From a checkpoint of a small self-supervised audio encoder (BEST-RQ).
Model: 3.94M parameters, log mel input, arch tc_resnet, activation relu, depths [4, 8, 4], widths [96, 144, 208].
Training: 14200 steps, batches of 128.
Rows from block 12, named by matrix and row number. Rows with one number belong to one channel. Each number is 500 + 25 x the weight over its row's rms, rounded and kept within 0 to 999. All counts start at 0. Numbers have three digits each. After the name is the row's rms in percent of the matrix's.
# convs0: first width-5 conv, stride 2 (model.blocks.12.convs.0.weight, 208x144x5), inputs 108-143, a 5 kernel for each
# convs1: second width-5 conv (model.blocks.12.convs.1.weight, 208x208x5, transposed), outputs 126-167, a 5 kernel for each
convs0.144 110:507516483484491509536488485475552498494485468498469493459508468491498494469478525507512511501523503510485472561506457502452499524555516499512518489521493555483511473510475504517478482577516491534484448514535533529497553492440497504440489497496482521490452494490529531518497524499484508527527530496490555510487497474541442506542496495494486527478467568501479509511478486499517450465525479542507462516516483508522469549511474522468492489522522504500474491507483503492500500523526491488500462492468483510486512477491504516508491478515491513583
convs1.144 108:486553487444436501524486485526500456471538458506512489505477469515501508530476488470529506504514479462521520506469514528540529485468545489489518489481496467508484484485550506483507449532506517510490456495500536503538506477491531454465511549498485466500498511456505492477478457525531503510503486524512519504469478511504489497508476493484511516512521513471487472489483430559488474513446540497522500483486504516502478523487533520488521499530511505491502495458466479528452474498484452492485518457513540494514469521487502435523497453503515529511463480520477480484482505498535538487495494531515494452495490498491550477480517487479465488
convs0.145 093:527496512529484496499461530507533473491479470489471492488500533490478499522493498538519455468520471526474549514503512465508495458507474549544503480496448510494468526487504505532490443484502490530517510514486527449471512474493498495513507504527472513542556505479483517516522483499512492512471483518478474519551496485448507499532482524521532516490514475514528557525490533517512498514491523490517514498516556502510484475501523475530483503472487488508491451489468509500476509466494486445544489515502498513447479456504509489483548511500522514540
convs1.145 092:467493512512507513499499522459522520537504485483478492497479507528513504530507530465487470528515508492442493466507477527483489524526538508498517471484494477484519501499477514491531475488513512512475477489477509496507535498504497549501525478442466523505516524519503528527523458554512529536501521514463485508503501526476471502508525503533531524498496489504529490513503541489501495476490514493519548509478462486489504527543584551510482527446499467543535492505496460493559501500474476490499517489486468507462498475483525476506501522522486490519506514501495509506493471519499478554543520551528506470469523505514580528509509506522480492
convs0.146 098:494504472476426473491490476502508503485572518508468492496520504473486523485462491454506499527499511504483536490497510513496476449499475504460457502514515516485437540488503486494529457446437500505485506532468485489533514502484506506501471519508498497485486498517490488456495514528465460500484521500548533551491510486479471450551502439522492488504486498492490510488497500487490541465493544495459492507546531507479491512512480526505556495502475486534463491553519503506531502494508517548551532505492469519497510531521472489498493506511491523531
convs1.146 097:534464531506488519534487518540488484511514511535514483480467488488476498446494494520484518525494492486499475513451502519500520512509497497492529531504509508501491498512496466501487471448506500503487467541481538505524455533475497532537482493463497505492512495501493488530495444514472474443486531512503534515511514549524490507498447504545494497517503481494484510502500481500460485496560517495510509480526483495504475516520493546487486430517496508497487504516526482487527466474509514488503514479525505522507490548492490488490469509461500505481487502513478506495481456508545527495516502501556465461505510508485522501518513508487459421
convs0.147 097:502540487506533486498508506481464512500484487476464467495525556484527512498480498470503502485523538492531519510477475521486514518446488460512548581527536477517480459492476511520537494510518521532461512497503504522493478538551486503477477518484484518485512535553515477488487521512477492513511497522505535502485566577521533504520459529487513513490534524501456499495501467496527503511511535451478527515539506457480455538496488454476511512517482476495505474488484538535496512475504475515471551484499487511506496512509493470490490494582528500504
convs1.147 096:475508518498516531482504483522471526445497563474499546485463494487540470483481478480483481490514513502481505513511526522563486514500547487489528527481487463513482515511466516471481517500467494484547552535471472483495452484525466484502500477497527505485473476485511485556506479486513459518478496537495511501497457496497487501509539524515542487501488499519482469481436505492555545493497447451518467521481490506497486528567500468474483538477471509471504513494457484471499491506481502489496466484488497487531475464502510491550483468464463483510526455471527515487496470494512491480551500446491516497492512477449470484502464545505518514
convs0.148 091:483523504468498439494509436476461487526499479500526481468488487511538486532517481507509515475489524468461503517512510483531490455503504490519509472565515502508504524501511509537519501455501460474503472492493571505449511466482481500532442467506528522493514464506483486477542465489500493498493495489518488475492495483484451507494467482480508495500501515513458497500509531493508536478506486478461468516529513528502448529479544516529522519524501496477512520522451450510504541487523518524528470488541448513500523509434538471519494456500482491477
convs1.148 091:470443441496512453531513506477491502457512468509526479506498494484526511496486510530518461543506467494506484512497523466551470528492544484499500515516504517508493514561540518498461475473488524500449511501494487528511536509490462487508510507510531525512529550487543459515491480517466523487512525497476485490465488523541489477440458513527575495519504521506548533454520504508505461519488534532518486501473485499490561516541476494483527483489499523525500485524498449489464480493525505478465493530503510524499520505512511518513498518505521498526542503495500472535513518510564520529520492513487506486506529507510519441450539522555505504
convs0.149 097:471501474509507478473495508497501485511485509475504487504493520454467494500491511513505531466513526524508504502497493519501522504496506483549494520516514532541488462512481494461526482492486503523556515473485511467525507520498507505487511485535506495490535600469468474523504513504526520536499491524524467475525525528525543529506522514513498488511477485530531528470495491515509531472518468523502472531514470534525499516489518518486485541529496487504487509496508504524527541538494535497493478493510490483531512508520510481512488526497499471473
convs1.149 102:552501495474505538481506520479466476517481474534503565446509468534510504454472478513499474527504498483473453494513499515539522465549464482535484509512503474490516552519477533501500499519511497499492515469512532498481494517453494466461519514483481504506498484502495516503459535512489539522532505497512519509446462544509486524481466477460516497498557495525469475513500523475497498467482492491540437522484497567520465442470495442466475556501509499533519511502505496529478511477518496494537454474472454470475505480489537488499551506505494509463479495514480519498469493491483537534478530547471430499539512453524505485507497486484517536
convs0.150 103:465461502508480508474532483470537527523471477494480512546510518523538491487475497474519508511434485508556477505495500489513448522517528476486473449530495533493510495550472488472526493550529490484494468497480525493571488541530439489502509487495493469427451531501485513497475491496546548472532491544483512461499522542497490498490529520495490513517487476495525522517514509485522549504530517520495487534527460498512456543501487530521507537520521499497474541450508517543535452509516468458501498496520471494564507509484505509491534516556555482499
convs1.150 104:461490516496525511490470458466480469499502521523496520471480483537497533504525483479538556512490498511481503471519519496522511502508529489479513491521495502504538445502504469488467527529469471517522485507501557548503461527526502497458489493459514472523539504551483527500460512516544449491483487499481507475495523473480514490507532489521475466506498466521470468527468518447502546470461562527489524544511529487490529480519525484509474490484491483491528497447503468515435445459502481498512486486502461485507517470503529494541483466515524528483506485499493474480518506500523527521511476506493474481506482488484504479540497478501457424
convs0.151 097:478516486512524514446527540521509493511562504485502527509483533498502527558512518515492492515529494526481482534538478432511515461526457484447490482529439520498504469507479506500535466502500517487502522491469484514568502497530475516523484508492490511509526513489450507544471457501487492480451483488476492515504498473511514465532488516534512559562522524486474467506505475516511494536482470518481500508508473489526524464519491505540547488497501502490512475490485472518505496476503496477533543527525508508477510535467464497504526476520544450506
convs1.151 101:536554486484543520506480494512527504491504492486536468516482532546482492476473495498534506470504460481553516499538524451475505495486489553520520489490475509546496497495506447456502519538501503567509470534480519498475543541538490518475491504469493526527463511553520436550518486542481520510480440517480540534522478497508460485462489512479512502496517512514500518544487506498529529551521504544517516493506542502500477500517451521514484508480509479525462466501477545514499513531521572466469480513503477480440483456473508480506531521503512531515518489463537504503479489509506493531494471516506514520489505478500487501502510507519490494
convs0.152 110:494524487454550500512516478435498462506531540494458466526490495464535469522525441463517465427525499532533451502485528534479515458504531498465514533483489501470507558548481496495506463495464512499471556512470515514522500469447473507462494474509524498533469468516514500466518501471501496490533532537497487486485514547498458502503504474523501518528518532485522511533507554487493478542469513460523490487481480532484526502512469514487568486512472501537449487489457494510480503459522498485516548501481504443488503488525489513520487511523544523483
convs1.152 110:500501526461491489472562503533515486570488504497498505511500520522486475564532522433506491562508471509478519488468473496524519498506498522490485511511526526467460527468520506482467516499479518511491473478508460500489512514465498497504535505514526503487508511485544472530452515477526537504516468499521498513553469515483485503494516506526496477523525452514492493500488506530504490520500492466560486495503491465487506507518462501502510557472495477490498490501497467492505484514522490452536505484460494517550480520526476496478489540527492516539478533512494523470435474526499517517510481487486494482462512465496516482471498517462491544
convs0.153 092:568464504498527502505536518484592519528489461498495491515510516524518507496483476481496462523481466500464497519465513465522460497524514510508434481496508499482500546509506522465490489561517494507471524510503524486510503452509487540501538478545540546503498495475513532519498477473488503557499504525506555556515494481493432492515496474496505498499518525502533543514468538549553486450469483510500468498524497522448487511496510466514470510482537491521526496457489513512465489448494481472502489469523508502516524502483502507518503513484470501493
convs1.153 097:485519500470460458505492491517529485511511540504527483475475452497491521493539492519512526506494475525471488465501481474466525506499541480506459509533474504505526545448457495487537458467522495515463450475515489477516530490491477506467502540467455502518452545530510499481466501489519489474492499485482455495463516473492499522513538515468511501460482486481511477480449508483508519497464503502505541535480530504529522496454487494529474444499524491506527477486483531537530524523510480530459480463508529512513494508484501470534459426511494541453509519518474508462523502510454513473483499483496493503522503511514495457500511535465479480
convs0.154 096:481503529467509498491514486495480492476510541449489501492561520494499537490499526520543453516501553484507484521518529484473498517478509442484494500495485503508499529512478484481545476537498561507497425478480521522506504466470481483523507488488528483499526461514516510561473510510503496544502512544490529484519489527476490488508540520546474508518559510502507511481506490527476511503540505541472480535483473464462492482535514495502528482558449530442532454488539499529493498498477477475486516524507534540472496476480481514473552492516473465485
convs1.154 096:492495508506542488514466484517540490500517499503510535497496500518465485492499518494475482521517500467507521497487539507534529474520554467531538500479450492582489537520500504508511474498472506500527479494496511533472459451506489500501506506528549472490529504477521500498465502493500480494520488514523493509444522515511517489529554485536597490494471464497517517489528511515490515498480516481495455514486531502518511533486519476519500509521511478493510499508475512470446474515474527529447465521501542525417461552571511531475537546554452487510518510458519474498492505486501511499546498509498530486513451537492526535538513517498519497
convs0.155 099:501468493509482468492500486486528518518465432540494472481476451517515512533465492542528478491536531513482525470479488479518513501503533480495505433516471506492474517512523458509475485498525485467458495494516506494479523462561462465462508553492447488515527519496503504484500532504501493527506539500492472510517499491491477533462523514489535489516485520519539503470505529472538506484504533431450497504486510468507502536532513495510542525466535476500469465489518512495505452510525485506501505482485493483511508529482466511486521490487501504510
convs1.155 092:528493527485515524489495497525516497572516505505484515486504474488495494477520528488460497499486497440433529538481489460485454513535503515516497518542529509509510479540532493444511511524475492519539529511460468494524484477497500502471474460521497517505516510499529514488498531491494490478517516487514513515471464502508476468489495521476532494519536465478492549566506475477452541510481497490513509477501495517465530506571536479506530490540483479486539501528488460497510544494444504548488519497514559511479493508535482468492514448498496491493503529491514488507467491479472502479480502530495508492546517524524511491470548510519496488
convs0.156 094:513487484550455494528485508535484541534480491520486471534501557518491503517480533477489492517491521496524516518514519466467530526503505445477486470507500529507512486530526513501470521535474482511470477490506516482517472505493465476508527495507500475508538483527474500499460462476459499487520484489504535560495512520503513532523519537491484511452478507506544470540451518470531433507512520543485492499496503512503489481486501502508509474459519494502503476469474522519524556490509466492530475506458490564487571502503474493520554455519512502498
convs1.156 090:523496529548513462485511487492492505501463527476518507490479502498505494490501515457507513469526472488449437490527522506534484477535550545510485499537491521484504550471513485462508483461509497521504539501485520531491508494523498522516467517554501510516521505484556497497492517507517463494489519514496466494522460566541460512497542531490466534511510532492495495503488527513476464521456531502501492529520512471466501506512488511442491538473534525523493442514543520483478538515519532538479504491519487504489484482499540503491509531507480490470499513472498546469505517527519478514499492514519463551490503447518559510518526506536462494
convs0.157 118:566439509495500493504501504493443477523500472496469493466534508480514499489511530437541477516483464519467542475530459525513512502481483529533472525483480473518502528475489500474478476489477461503498470520467516512445493488529485514493490511512477494471482543498498514495525487500505494505439519458566509522480507506458515483476517497494542506565533499491495535533497496482526511480496559468521546472476461512493506475510524477519475512519571467496456519506475496513449507504464518470491518486537514530468490485520444474530460479508486519510
convs1.157 103:513559495509546495480544423539530513548504523501517492471472481456492471483491580477517525497486493514471450497463513510496508519497545492476508495494511514511495498488466467468506516485519487479449495509492507552487542498476540486512516477424515488465520543496539529512479519466497469500510533532508524486503467470476495495495471490476503468490542525540470514490448501501485517486520493491497482545510473505487491499493450451522500512489506518503472438486462493502488525536466516471495478497470473531479501501444472468486461532507519505538522472489508502494525518502496540502506499502482469468488473497503507558508455472486476479
convs0.158 100:516495522496460507567529509530510517484474469490495498503486498518505542494505513458504502535513479502496468524493486492485504493508534494523500523481494514507510504545533506512490508573505513505486514475494486583457492496503464501505509515502511539463496480445478519527484462517469515560542520479499497510483510468503502505494556539502497501503518507533481525472521512516511536465487488523484491492464492486494488519533517523495499484510533502511482535517508507475448508476465538468499539482503505471501455467479483470515481446507532502502
convs1.158 096:486555492511550508512503508506490515508491481566491531500508511460504500524445473493536548504505502513521487508521513483439472530507521450474516551542498473511475482503504527494490422477496498530517482486515493450507466464483549512491540503512548461508469504519474474514455528499517482473505454496482485496549477516453516465481458514473454494484472531518513519487526486522526547559538504480512535425539533532502530484507498489455502498523519523502491516493475483479449526500502460475488502482489519522514519476509530550520510508485481513482495511496481485482514502510499493481457514521533513524468501487512502453494568514525511555
convs0.159 115:511524481492494512490462513512502554510523463468505496526494481487494506528551477457488496491470481489542504504456518501515521484519496465489511500539470489464573558511525463479476561469435534459493485505482460562472468498528489510506501484514488491494530456496495546509508504479536505475534517562476498493489487561520482471511527470513485500513515512448523478494501516482483495505478486518535487475499494483507474493536517512498566486503488523488520482540484474535528498434504510484526513530483514503485483505489498522524538488493488493489
convs1.159 116:480477542499465453477511478547482489509516484472543490495516480457522474511512538545500516545457485489574472494480510532504484499447490504540493456472496461487510493555540540484532508527459486470499516487490522491503504515460508492516496491493503492524494489499496518500561538487468511519482492466517544509489468491499479494460469523510471512518509463523492472484447479498517514485485509498490482492500456510496463492518469504457495490483473511493512550506449511548503537512498458513519496501480482478509530501500521475512481481511519506533471487488475538562495525485497529471479516532497454458481505520508532471491509481492465500
convs0.160 098:519529494535508513514488499495493485516509520438479503502489510531507505505499472515494517426505524548536488505507476472469499517535498466519485500548515559510500501490538487500501508487437487486509520504490472504476539494516536529470483521503490507478540491494498449501496501498523517533527485526507476567485498522479495519533476490461434490500493512515526528515478552492498544499486480504485514479515502502495515487483476517470503494504528492507489512461477474517513503455530511526492492492501490459520483484500517487469463492516513518501
convs1.160 105:451468509505500506487506493492481534501513457485509507458495473499497498518511478498519499469462499523512514535454505481502524476477531522475493468503484491483504523450462462525499503552494516477456499465502529472492466480496495499500467512511482479491523492501473547498500497559509463512464494518521469493532487466473486516522506525487449485509508551514480466512530504444478490463497449490423488444521515500516487492515463503530457477457483509449538498479471500549529507481540500497492471509481494526476471513505515521520493500511472542526491488539513452476518427476496589495484475517484470526458508543514520535447505496460496516
convs0.161 106:540487497472480498488478502467435520480548514555533524492481517535520533473488474528511480504505485481500484472498516527506497490493558497465470474517489504500469480517523489453479483508485528487485529487482501467529501497496514521500504534517478512491506470458472461523517493490460488521555509538515515507504496504500527511527485532537491522502494509514470557501550505511462526470489500507499481473524498531522477507507510490485504501522473468452467479471517482512488491416526517509455507475469475497491496487475507493428486446497494486527
convs1.161 101:497506504524462494499498510524476495524504479497504489487471479493493522516461513532507510484504512479532521482480501520520508529456477476453532542529507509526455485442540540525471497526490498494492541508463509486499557459491472494486489485485507481507484462481469523496506455508479526512489480465490466455514453490470455499520503498524478519458483511499488512465485478481483492523490488548505443464481499465501478511536501489508493525511540501510495529489496482548507524496489476494537536521530550565495435503532535464523523504497500484526501479494488458537499492516526469475495474486490492477501495525475504502472469500505491490
convs0.162 119:507474517476536532498456504465524479538446509515502490508522512530558529508464494460532521466529495541511462543558494515460495502544500493491538514480457508467514512522457476503504451476508477498463527457454501492472476508521474501491477496551478520518498524486494534507485532470514510485516475511517485490510498574500523512470519459488518524486459529464509504482476490479500456486450555532464528508535521470482502477506453564505517524489491472488547482472469547507448497519471564518538478481497507544544495468490516528481518499478482489492
convs1.162 122:514474492499502479496497490521486496507548492482502528458512520460456534497468482504520505466542485492462484456564520540510476515497471487459505537465515483507485508486485514539488556538540472512536525560470497509516546568483515487479507500514521515491500501484487459499573490517517469496526483523504545511528511458547491521476477506492448515501517522468477466502501501483516547506489505475459506513493538503516500460497508518494470482496498470530488512486485492501486492528526469504505461490534507520493517480488527493491527476497511482500490489480529495525501513507521577498496444515514479483468483478499501529456507482466479489
convs0.163 092:481508470461486478512491485491463488463502485513462474501513485496506526496497448481487502485490519544519482440487452505503499485504515487491522479508571485498485526441517515487533501480443446495498514499470477456526531524492508478527521458505486499495521495457459539491491516497518522505530526481512536530521501463458479487464514443488527499484501493516463472531494489498528477548458526459480516513493518482503474469530502497502519552506470509489482506500509472441505533536484496491506506450483518480473509543507545495527463519464478531515
convs1.163 096:484506468510497473502495509469496544500473469468522471492489546522502497518471462491476494534501497483490525493521512517478508478496516443491481502520480508491526515455489505498510520483516547509520517529504529473475484511497497528532481509542532515545509476485515525462514527501493476463482492479515472495478510487520530462462495495505532493513533519501525484502506546531553487470467512478515504545496476496484511497517500505485527482455463499503526484500524525512531492481490527495464523483522498519522533490488519525507537515510473549467496540513482525574492490517460506558534521485487498505509533534511492480486510494472485513
convs0.164 098:543491505519445527493471502468487451487525524485528513496465468493498468483482503480490496476475481517513519479468517475433527496482527459542507471510520518495532537473491487522457486501474550481512503509482517519485502487536529524484544512503524506473442449538484507514495511515506523456470491480510495519507478496508480490471546489498521525487500478511516489497477603520487559494519485454493519470480442499474464503518521466497521484447502482542484504494544501465562507508499465508509462496492491503501476526537492493462521499515478514502
convs1.164 097:458512554456506504503503471511454468515551545472486504531524470513525513482445489483526531533495486497467513489485539523511526487499451498505490495513515500481464454495548506470491492484532497531526493467469496517543458511476474441536511492513499482515465485504499554537515492511492538488487513509517512507530502507548539509480497472522494519463512475487507551512509479510514528484520482525524536463529520525496502534510498454503467554503486465492507525532501531544458478534531481508481516519469502501504524501452471500536509491474463579484477456466497494497461522501469487521483489485495453505477508521508520513499454542528491514
convs0.165 094:520524506502477474485488508489536570508500461510476474452495496498504505499489509470524474500491450478474518472481485481516473511494513517473493462502511527522526526503510535479485492563479504482471515464493497518537524496492506517519531476510525493529515488491504480488458512472473479496487504447500473456499460523521556535477508560503489472487499474493500513501477484505517484500486506478487497570470469487478538480507527496479534508545469498451469536494520537572484462499492497531511490489491477483515471491478538512519492504518491469487
convs1.165 091:483517525525505513534453501513525531486506464594531516486536490512538463427445462474473448500484518478482512524510513474551509472510539494488509500506478545478486497477455499462474489445462443486536479530493464506492500477454488523504481500486487466492479455488479496500485527505461488487494530506512443519481513508541509522500491523485496504512507482503496502488484486521507481469488503490467518495471491523466476455487507508511493488538490476510528504493504519518457494478519541498521493536491558476498513518505506494498503549484485525501498517502543475469487496474485512492493528494482498493500486457544520478468527491501520510
convs0.166 096:511496495550486473514493461535531510481490512457470486492541484513511526488489462495538502478483480515465544508536481462526505517534484518492502494489495496530500490506500463471476520520503505508487515484513500477521492521508462501551479504457496510522480459470506482491510487496503514484484541499508463551492548505496535498499460478517578520506502523511490509523482476504515480517509457537507482500523451532483478573513552476578468512504480505500561489525485468497534511523460519491517492529514483504505526526495490552504508507454488468505
convs1.166 103:497544492447494566552471543487521471529530531483480488460493486511485453455492518479498476501489495501493480521526473466465531521480468508508504519504581486471493517478476490487463481530488483504488452525482496523514552506532516511455488489520543504508521522504543494522536554483504483498514485522497523566484500485481501530511473466475516519527504494458536459460508520494477523502495521496518473509523505469514498481459479521496516455526474504487524534531506543495516486488507505534517474499504529481442533525528526520503451499513487483475471517539494499507467507462544518507470505516503525512494487533479476498522483489481494469
convs0.167 099:486532495524494500514547506536489534479490475499475482516508545497560522533474533500491519452504497511486516531506523500468483509475518441503498436440470521512496502549497478455470511512530522512504477480465491514474530534501474509521523493506499493499493482509468557481491516473521458494449477486540537494479493463465510466501544504500538485501458451555508486487549553441489511509488552493504472512529514602507502506510513513557493541543486492492522515514525518535483524516505524519457522441478460470520528516519499497533488446543499545485
convs1.167 100:459518549546529541509505488498500481511483518500527447584534458506502462465458498505480487430494504499497529542525499542526516490544471465523495487445537513476466525528520512479492544492513491511473549525514535491463534540469459510485466441506482455527463530497499512486488516457493472524533486511482497540499486522453476514487499475449498513501501479500465497546506524492511460468473496458516530495483461490491504523495474484475513507486495491534469515501506498499547487532512505525493482515543461514492523518466485513464483507489468485521491486461503487470545508530444470510493534473463507505531514549493503532497490539504513476
convs0.168 094:474533507483474478504508514496493518518517502517521504454453470509516516497532491528524509511485519517474548521472504521455493506475540462534527478463469478512510489454480472545514517461539488506475482501470504518504482515507479511485503564428499518578567513512489462485505485547517528485556468510504470480501521514473496503511539483471498473488524531514507473511510495473514506473514519518463483514523483521523541509483466476520505479548542508500510469503518512518516465502500441490466541470444501500527510502494470521469507504526479529476
convs1.168 098:513514473466429501504528522499504444516496552453480474519516507497506512481541500466534552494532510481545500539512545508513499490565493516545484536497494486504473536490530503503503485493534511509509500498482491496515505462559526492477487501541523497503506501487475458481510528486542497516504510495464462467486526531480477452540550485449520499519510519524521484507506475521505474441432523491464480486508510536475483518558471488469515544503463519526504485497515508543460468517495507501559492526481509493498479463508486476471566460477489503461492430522526499485475509480478503506513479496483492477520550489530486462533495481523472488
convs0.169 108:502504512469448567503470504482513546539496455518487476528554480519481466481512509495511503502498475498530489522504473533524519530505485507470492469453524494484510502473491546477525499513481485501489495511510467544469443486498480477498522516491465521468541488491460538529504490463471496499529533520534492474480464494504418444509490467492470502508559487490511502496459498560516480491489507479542477484564501540501543468500517472540445530518470535512536464522463516485525528496459470483491501505518489443490533489557504532551488447528472480483
convs1.169 100:497502484475481496521490500463554527475547470511506494531483557535498482512488493485506464519501510497463511523508488483493514464542508484501478529476456506479494482521494472517488523512490443521509479506515542465499473483496497495456519467463508458515509526488518475520513518456493460500471476496538524459501485462482481536471479497537436506462462505521520498445516456497526532512497507457554530505515477481493511467538485486484476481468524483480532546505419472515537452502494541528510505509509500555498544519543492500499463531472511463478485510471507525495480522481507519494514512493483475492533543505523475496484511508548518496
convs0.170 100:496543505534443507494500496470498504473497507509513475480519507464497487467553508499532462513503504494489439516519508547449483505491514518513535518507518482494501500526496497459481455480485513504497513539501534482494551473502475450488509497518498484525498486492544505424528480506482475525482498500483492512476494503475499502491517480498507500521487506497501529523452509541507531523482524463534512495468501487483520497524532486506513503508518535476441504506489513480498513528501472505444497470509486489528493510478531526489504463478452537495
convs1.170 099:518513517498486494490512533502507523470527534511508521536522519526516450502478495548532489579511522491473477471497496508491508512488500440550520518520472490508511478496481505508490487482564512479500485501504490491517502551491478484467484511484529516528492510549462513516503496503502482506495450510517536526481506476539525459495486544510482483501460499521503572504563455462410460506485520486489523501510509532520498468522486518489510541543459491490550474473471466492517510540502502541472491533510480469470464489523458496477486454537493484497481488514530496485466496507461483512445495505532491512457464503518530502459525510519513504
convs0.171 094:503472471468470519507501486522500480483513506467514561481511475516487510463451499475497518540512494484461520493500471509513518482453470551514508500487445469450484496526478503505496491470453450462516484527474505529481487475495499501470495474523468510490498537488454491504515511511573530491530509514464507475526493475527466473461525495490496469505502517483500513495554484493545512501543518499461502512501517457501511468482534513534516539510531537549518529478460519482499547473460498504519487471488499515529533612470489483525494491506508499483
convs1.171 094:503505508508505549548494494440470495501496490482524481514537500521522505501545498500514498503495484499468455505503496511501507501545501489522508545473460462497489514510501517473513528535507499497509491492513499463499514483516532464528482535512485499499510478461480500500488522522472519480513468496483469494505482473511505501471507495488534495486513504475491496478506521494478446538517533496544491508519544505526458482462523485522484453494519507568475478484508498513504500440463475519488500512514446501502539527486535498493521517485495496442511470496514492511511474485502506515528499566509508471543495451502499489598498481510530454
convs0.172 103:492480505514507503524538550491501516497479435495504482511516486498443528474506512487513501521511490483534436490502474535468498471506509479544497550512490472503475510520501478512523473485513563488475504504559479470504505499481474541543514491479444528509513487457533521527506512486469510472511454502514502515501498490509526513490526494504501511529497496464463469547520515556517474509536530522524516489521500531458462475505462514492524505480495467531453458463518482534493459497507537474540488495494504557461515458541505472469465528493487475485
convs1.172 102:507495475503529489481491505499536470485516511495469485485542476492433502527464511546520430475513521488526485486525526515482489521522525451500548542457504474478483490502495509529455516491517476518448484481507516499517483497456508518506525493522538507536470463539514499471489492507470464476501503505468510480479492442549438476499462512515505516517509499487481507517491491486479469494440463510523524490459491504492534506455548475428495508478481454495506446535489507496527501522477506479501465500518453455472520493480475497474456462513550446502467467497481508486458501446515517500509499515566497475507525481492538471456494477495511530
convs0.173 098:498523492507467505501512465468538472458498442448564504518503486508497451527469462517562497466515486515515499507480482516462519490498522458445512507541448519484486495514497490500530490515542468483496579498536518479498511550462515519486508465509487498501555458491493491530537523535484478499451514514531461490513508519476523519512486479496505497520520558512467489485492512492497491554482503503488541501451473503509494480511525512518507501461529509491484518491516504457505439514481521535496504482482493533485525499476516512547499522503481491504
convs1.173 101:504552496497544464501518510483538493488500527488508508538529469487499493520559536513491491520515484483514519507518515469516495494506520503506464499504548478506504498532528481505472485490498480531541450522528528526518553490495451470512510510498459514510492509515467527469503493540504511539498490465511469530514509531516511516507463540487500561456531488523499528502513499499482507456456536558501506527494477455463482496559490495528491524534478479546533504550506512510484508525504499477495432462470492507530492494521487518507496541528489552515524468486495538510543492495487530491490472502507509491505591504497505514468491535486507502
convs0.174 092:532509531441492509558489533466533546509549508512462515512526475531498502521475508502484486490490512461511524485501470497473498525467503535500494494497517550486473536479528523543459501497474527466485564502491478498519517454512456501479516515487503475520511514481489527537507478495481507512497500531513508497486484449479498530459534487458483485442456488483479490488566458522470484482511481502460455533477465538444550528492516505525501497496558516531486501483529472514527499513472527541505493444481475483465507530476503502530494517488474489458
convs1.174 097:471480509464497496495466455532487532509478524483479499481503475512472509498433481481523520461518535498487489518496502471516466462470545448484479540567470486483466504519524475499485475486495498468455516522523500498496480493479501483504453503492461497539485509473486506486509495512543512479488497464469544510501512522444496470487504472506484486497483475465514506520539493474529459485499485533481477543530496494476521474457473493488452526521548492507515486511522482460487495515495513485516488498557508519485472483478489511474532490477486512439471509514507525506448505500530477438532493510490504489494480493546505530470465505479521477
convs0.175 097:499481469527517457510526501512493501479519519521508494554495514460532488488474483495506504488522498525463532459549427499545510492497456509509517507495478505523510489486487499547553509487545504485533445496491511483489467551493489496531499501464447528487472472523511546509517463475513408467504509483518572493486516522511525495520508491495500509535533454547462545520536483515490520479516536476492496499514444474528474508516559517525558549520551519508476476493437504443508542497521497484457493471512506487495498500500520479516457498535516532525
convs1.175 094:503494451527501422460527498503489530528468484478506541546483485475482494492514503531537558480471500489473485497516511493553509499471486514509466531531491475516512481504503498494499472514518502463515512470534551478512492474545485459485520525487520491463482505476518515483489513462508404489525508540491497500504500501506508538512487502545505494500526481500484515560525496484532541467512542525467472488515507500521487466537511521513516528496446502497513520524480504511501504544477492487465514513477531472469505497503469506472458505532500459528471488497475431509500483494493516509448491475488498486503471473505515452516525474517487531
convs0.176 097:550507510521462527550471515498461535542489488500515521473476507516522497499491466455522490518494501511535503471468554480512506494490536520480489500450515456524507511511501509491500526468490513491494492484487503488498497489509486529489464462463507476505496530478483496486503534530500534454518502528496521505508494496467525475496514494488489475483498487511519512535553518523539452564512513492506459487495445514486525495515504520495526458488498498482501531548516486515486484483562491530509472474489477459507522521530512474477510539478457484489
convs1.176 098:490514526521516477537524492507564495514499503468475488542473534526520498523467496500469472486512539525527502527467510512477505478491518542495508512502492530470514514447484471531504510482495482515459492524544481547533518458497508514488504485505466474520511512517530450489527516508467488506476563515503505540510505506482498531518507473523533475540509484477479506485438533500521580516495510496493520504463478481515465532486495462511510523477499516504486536532531483490531490555496536510473514500431502512474506469414469510488550488504484503531470457470457501568506522446447543488486481522519477521502500471495501490511441506528484531
convs0.177 109:514469514517526502458489567501501518475512501519532492478442522461476492495457503492492488498509511465512533517506552501518480501493530526502503487477485525525487499513477505439475519445499500508488496501473495445510499550512468543495529490535565558466500493482487493508482500533484494468529519517500500532475538513465500526494493524521485505471537546542514549487533519511472496512518503529504533474496482481506500539518507512510458486543474477486503551454463487529449514476481515518454485504556519507529484499500497499518489518509489495488
convs1.177 105:491484480480491507498463476487496504524461502471509531494458452518513516560465464506467481473490505499523519502517523480519485563476462492470507490511530513492486489492475528486521475489481511477513522531489481509525511472463496533507485506547543481531536546499469460500513490492532499462508459491439471510501505462470491483500556580459505498470511462539474491474502511467522490500486514523515472494498492503484501441518486478551468500476515521511523498471437522533509486484522443513521533484505493484530487440445502492517479482525489498522513503482505504459515517502528495500532513506465486519538469518476511473514526475475533571
convs0.178 107:473494475517516499455510481496482499489438472520521511544456530526521512507529466522493480457515501459539440517495568525538499557468517482509507471444511530455466498554468545493511522527496471525512500513479469473525525499506489495493480510488483502511523511535479508491484490538518506512499501515455528532494496507495513518509514526501474521494514479502476519529521539545491517507478520472488532533488474466500485496508542481520494514517511475558454463481485516519504492517443491471490488478508468512495531510478532528530507538480473493468
convs1.178 099:505502491464517475494474511521480549516487489491509496487522498474487496495536536527505477520526562476478485470490529504502455527513531505488512534497533519500483456487476537482475518548463488495530470494461526554509476445523536511498486509481486503501458495491510503481476482494519535469491481510466542519508482475466510556482516547506545474436534513483535506547522517508513497542518500507463512549546497527462481491462545475522453487491487491530498529508501480505495481465538506517509480518481486480525478513483493503461516496607504487468497490430504510515518502485531532527499510499488519474516527498517486549496497520503490449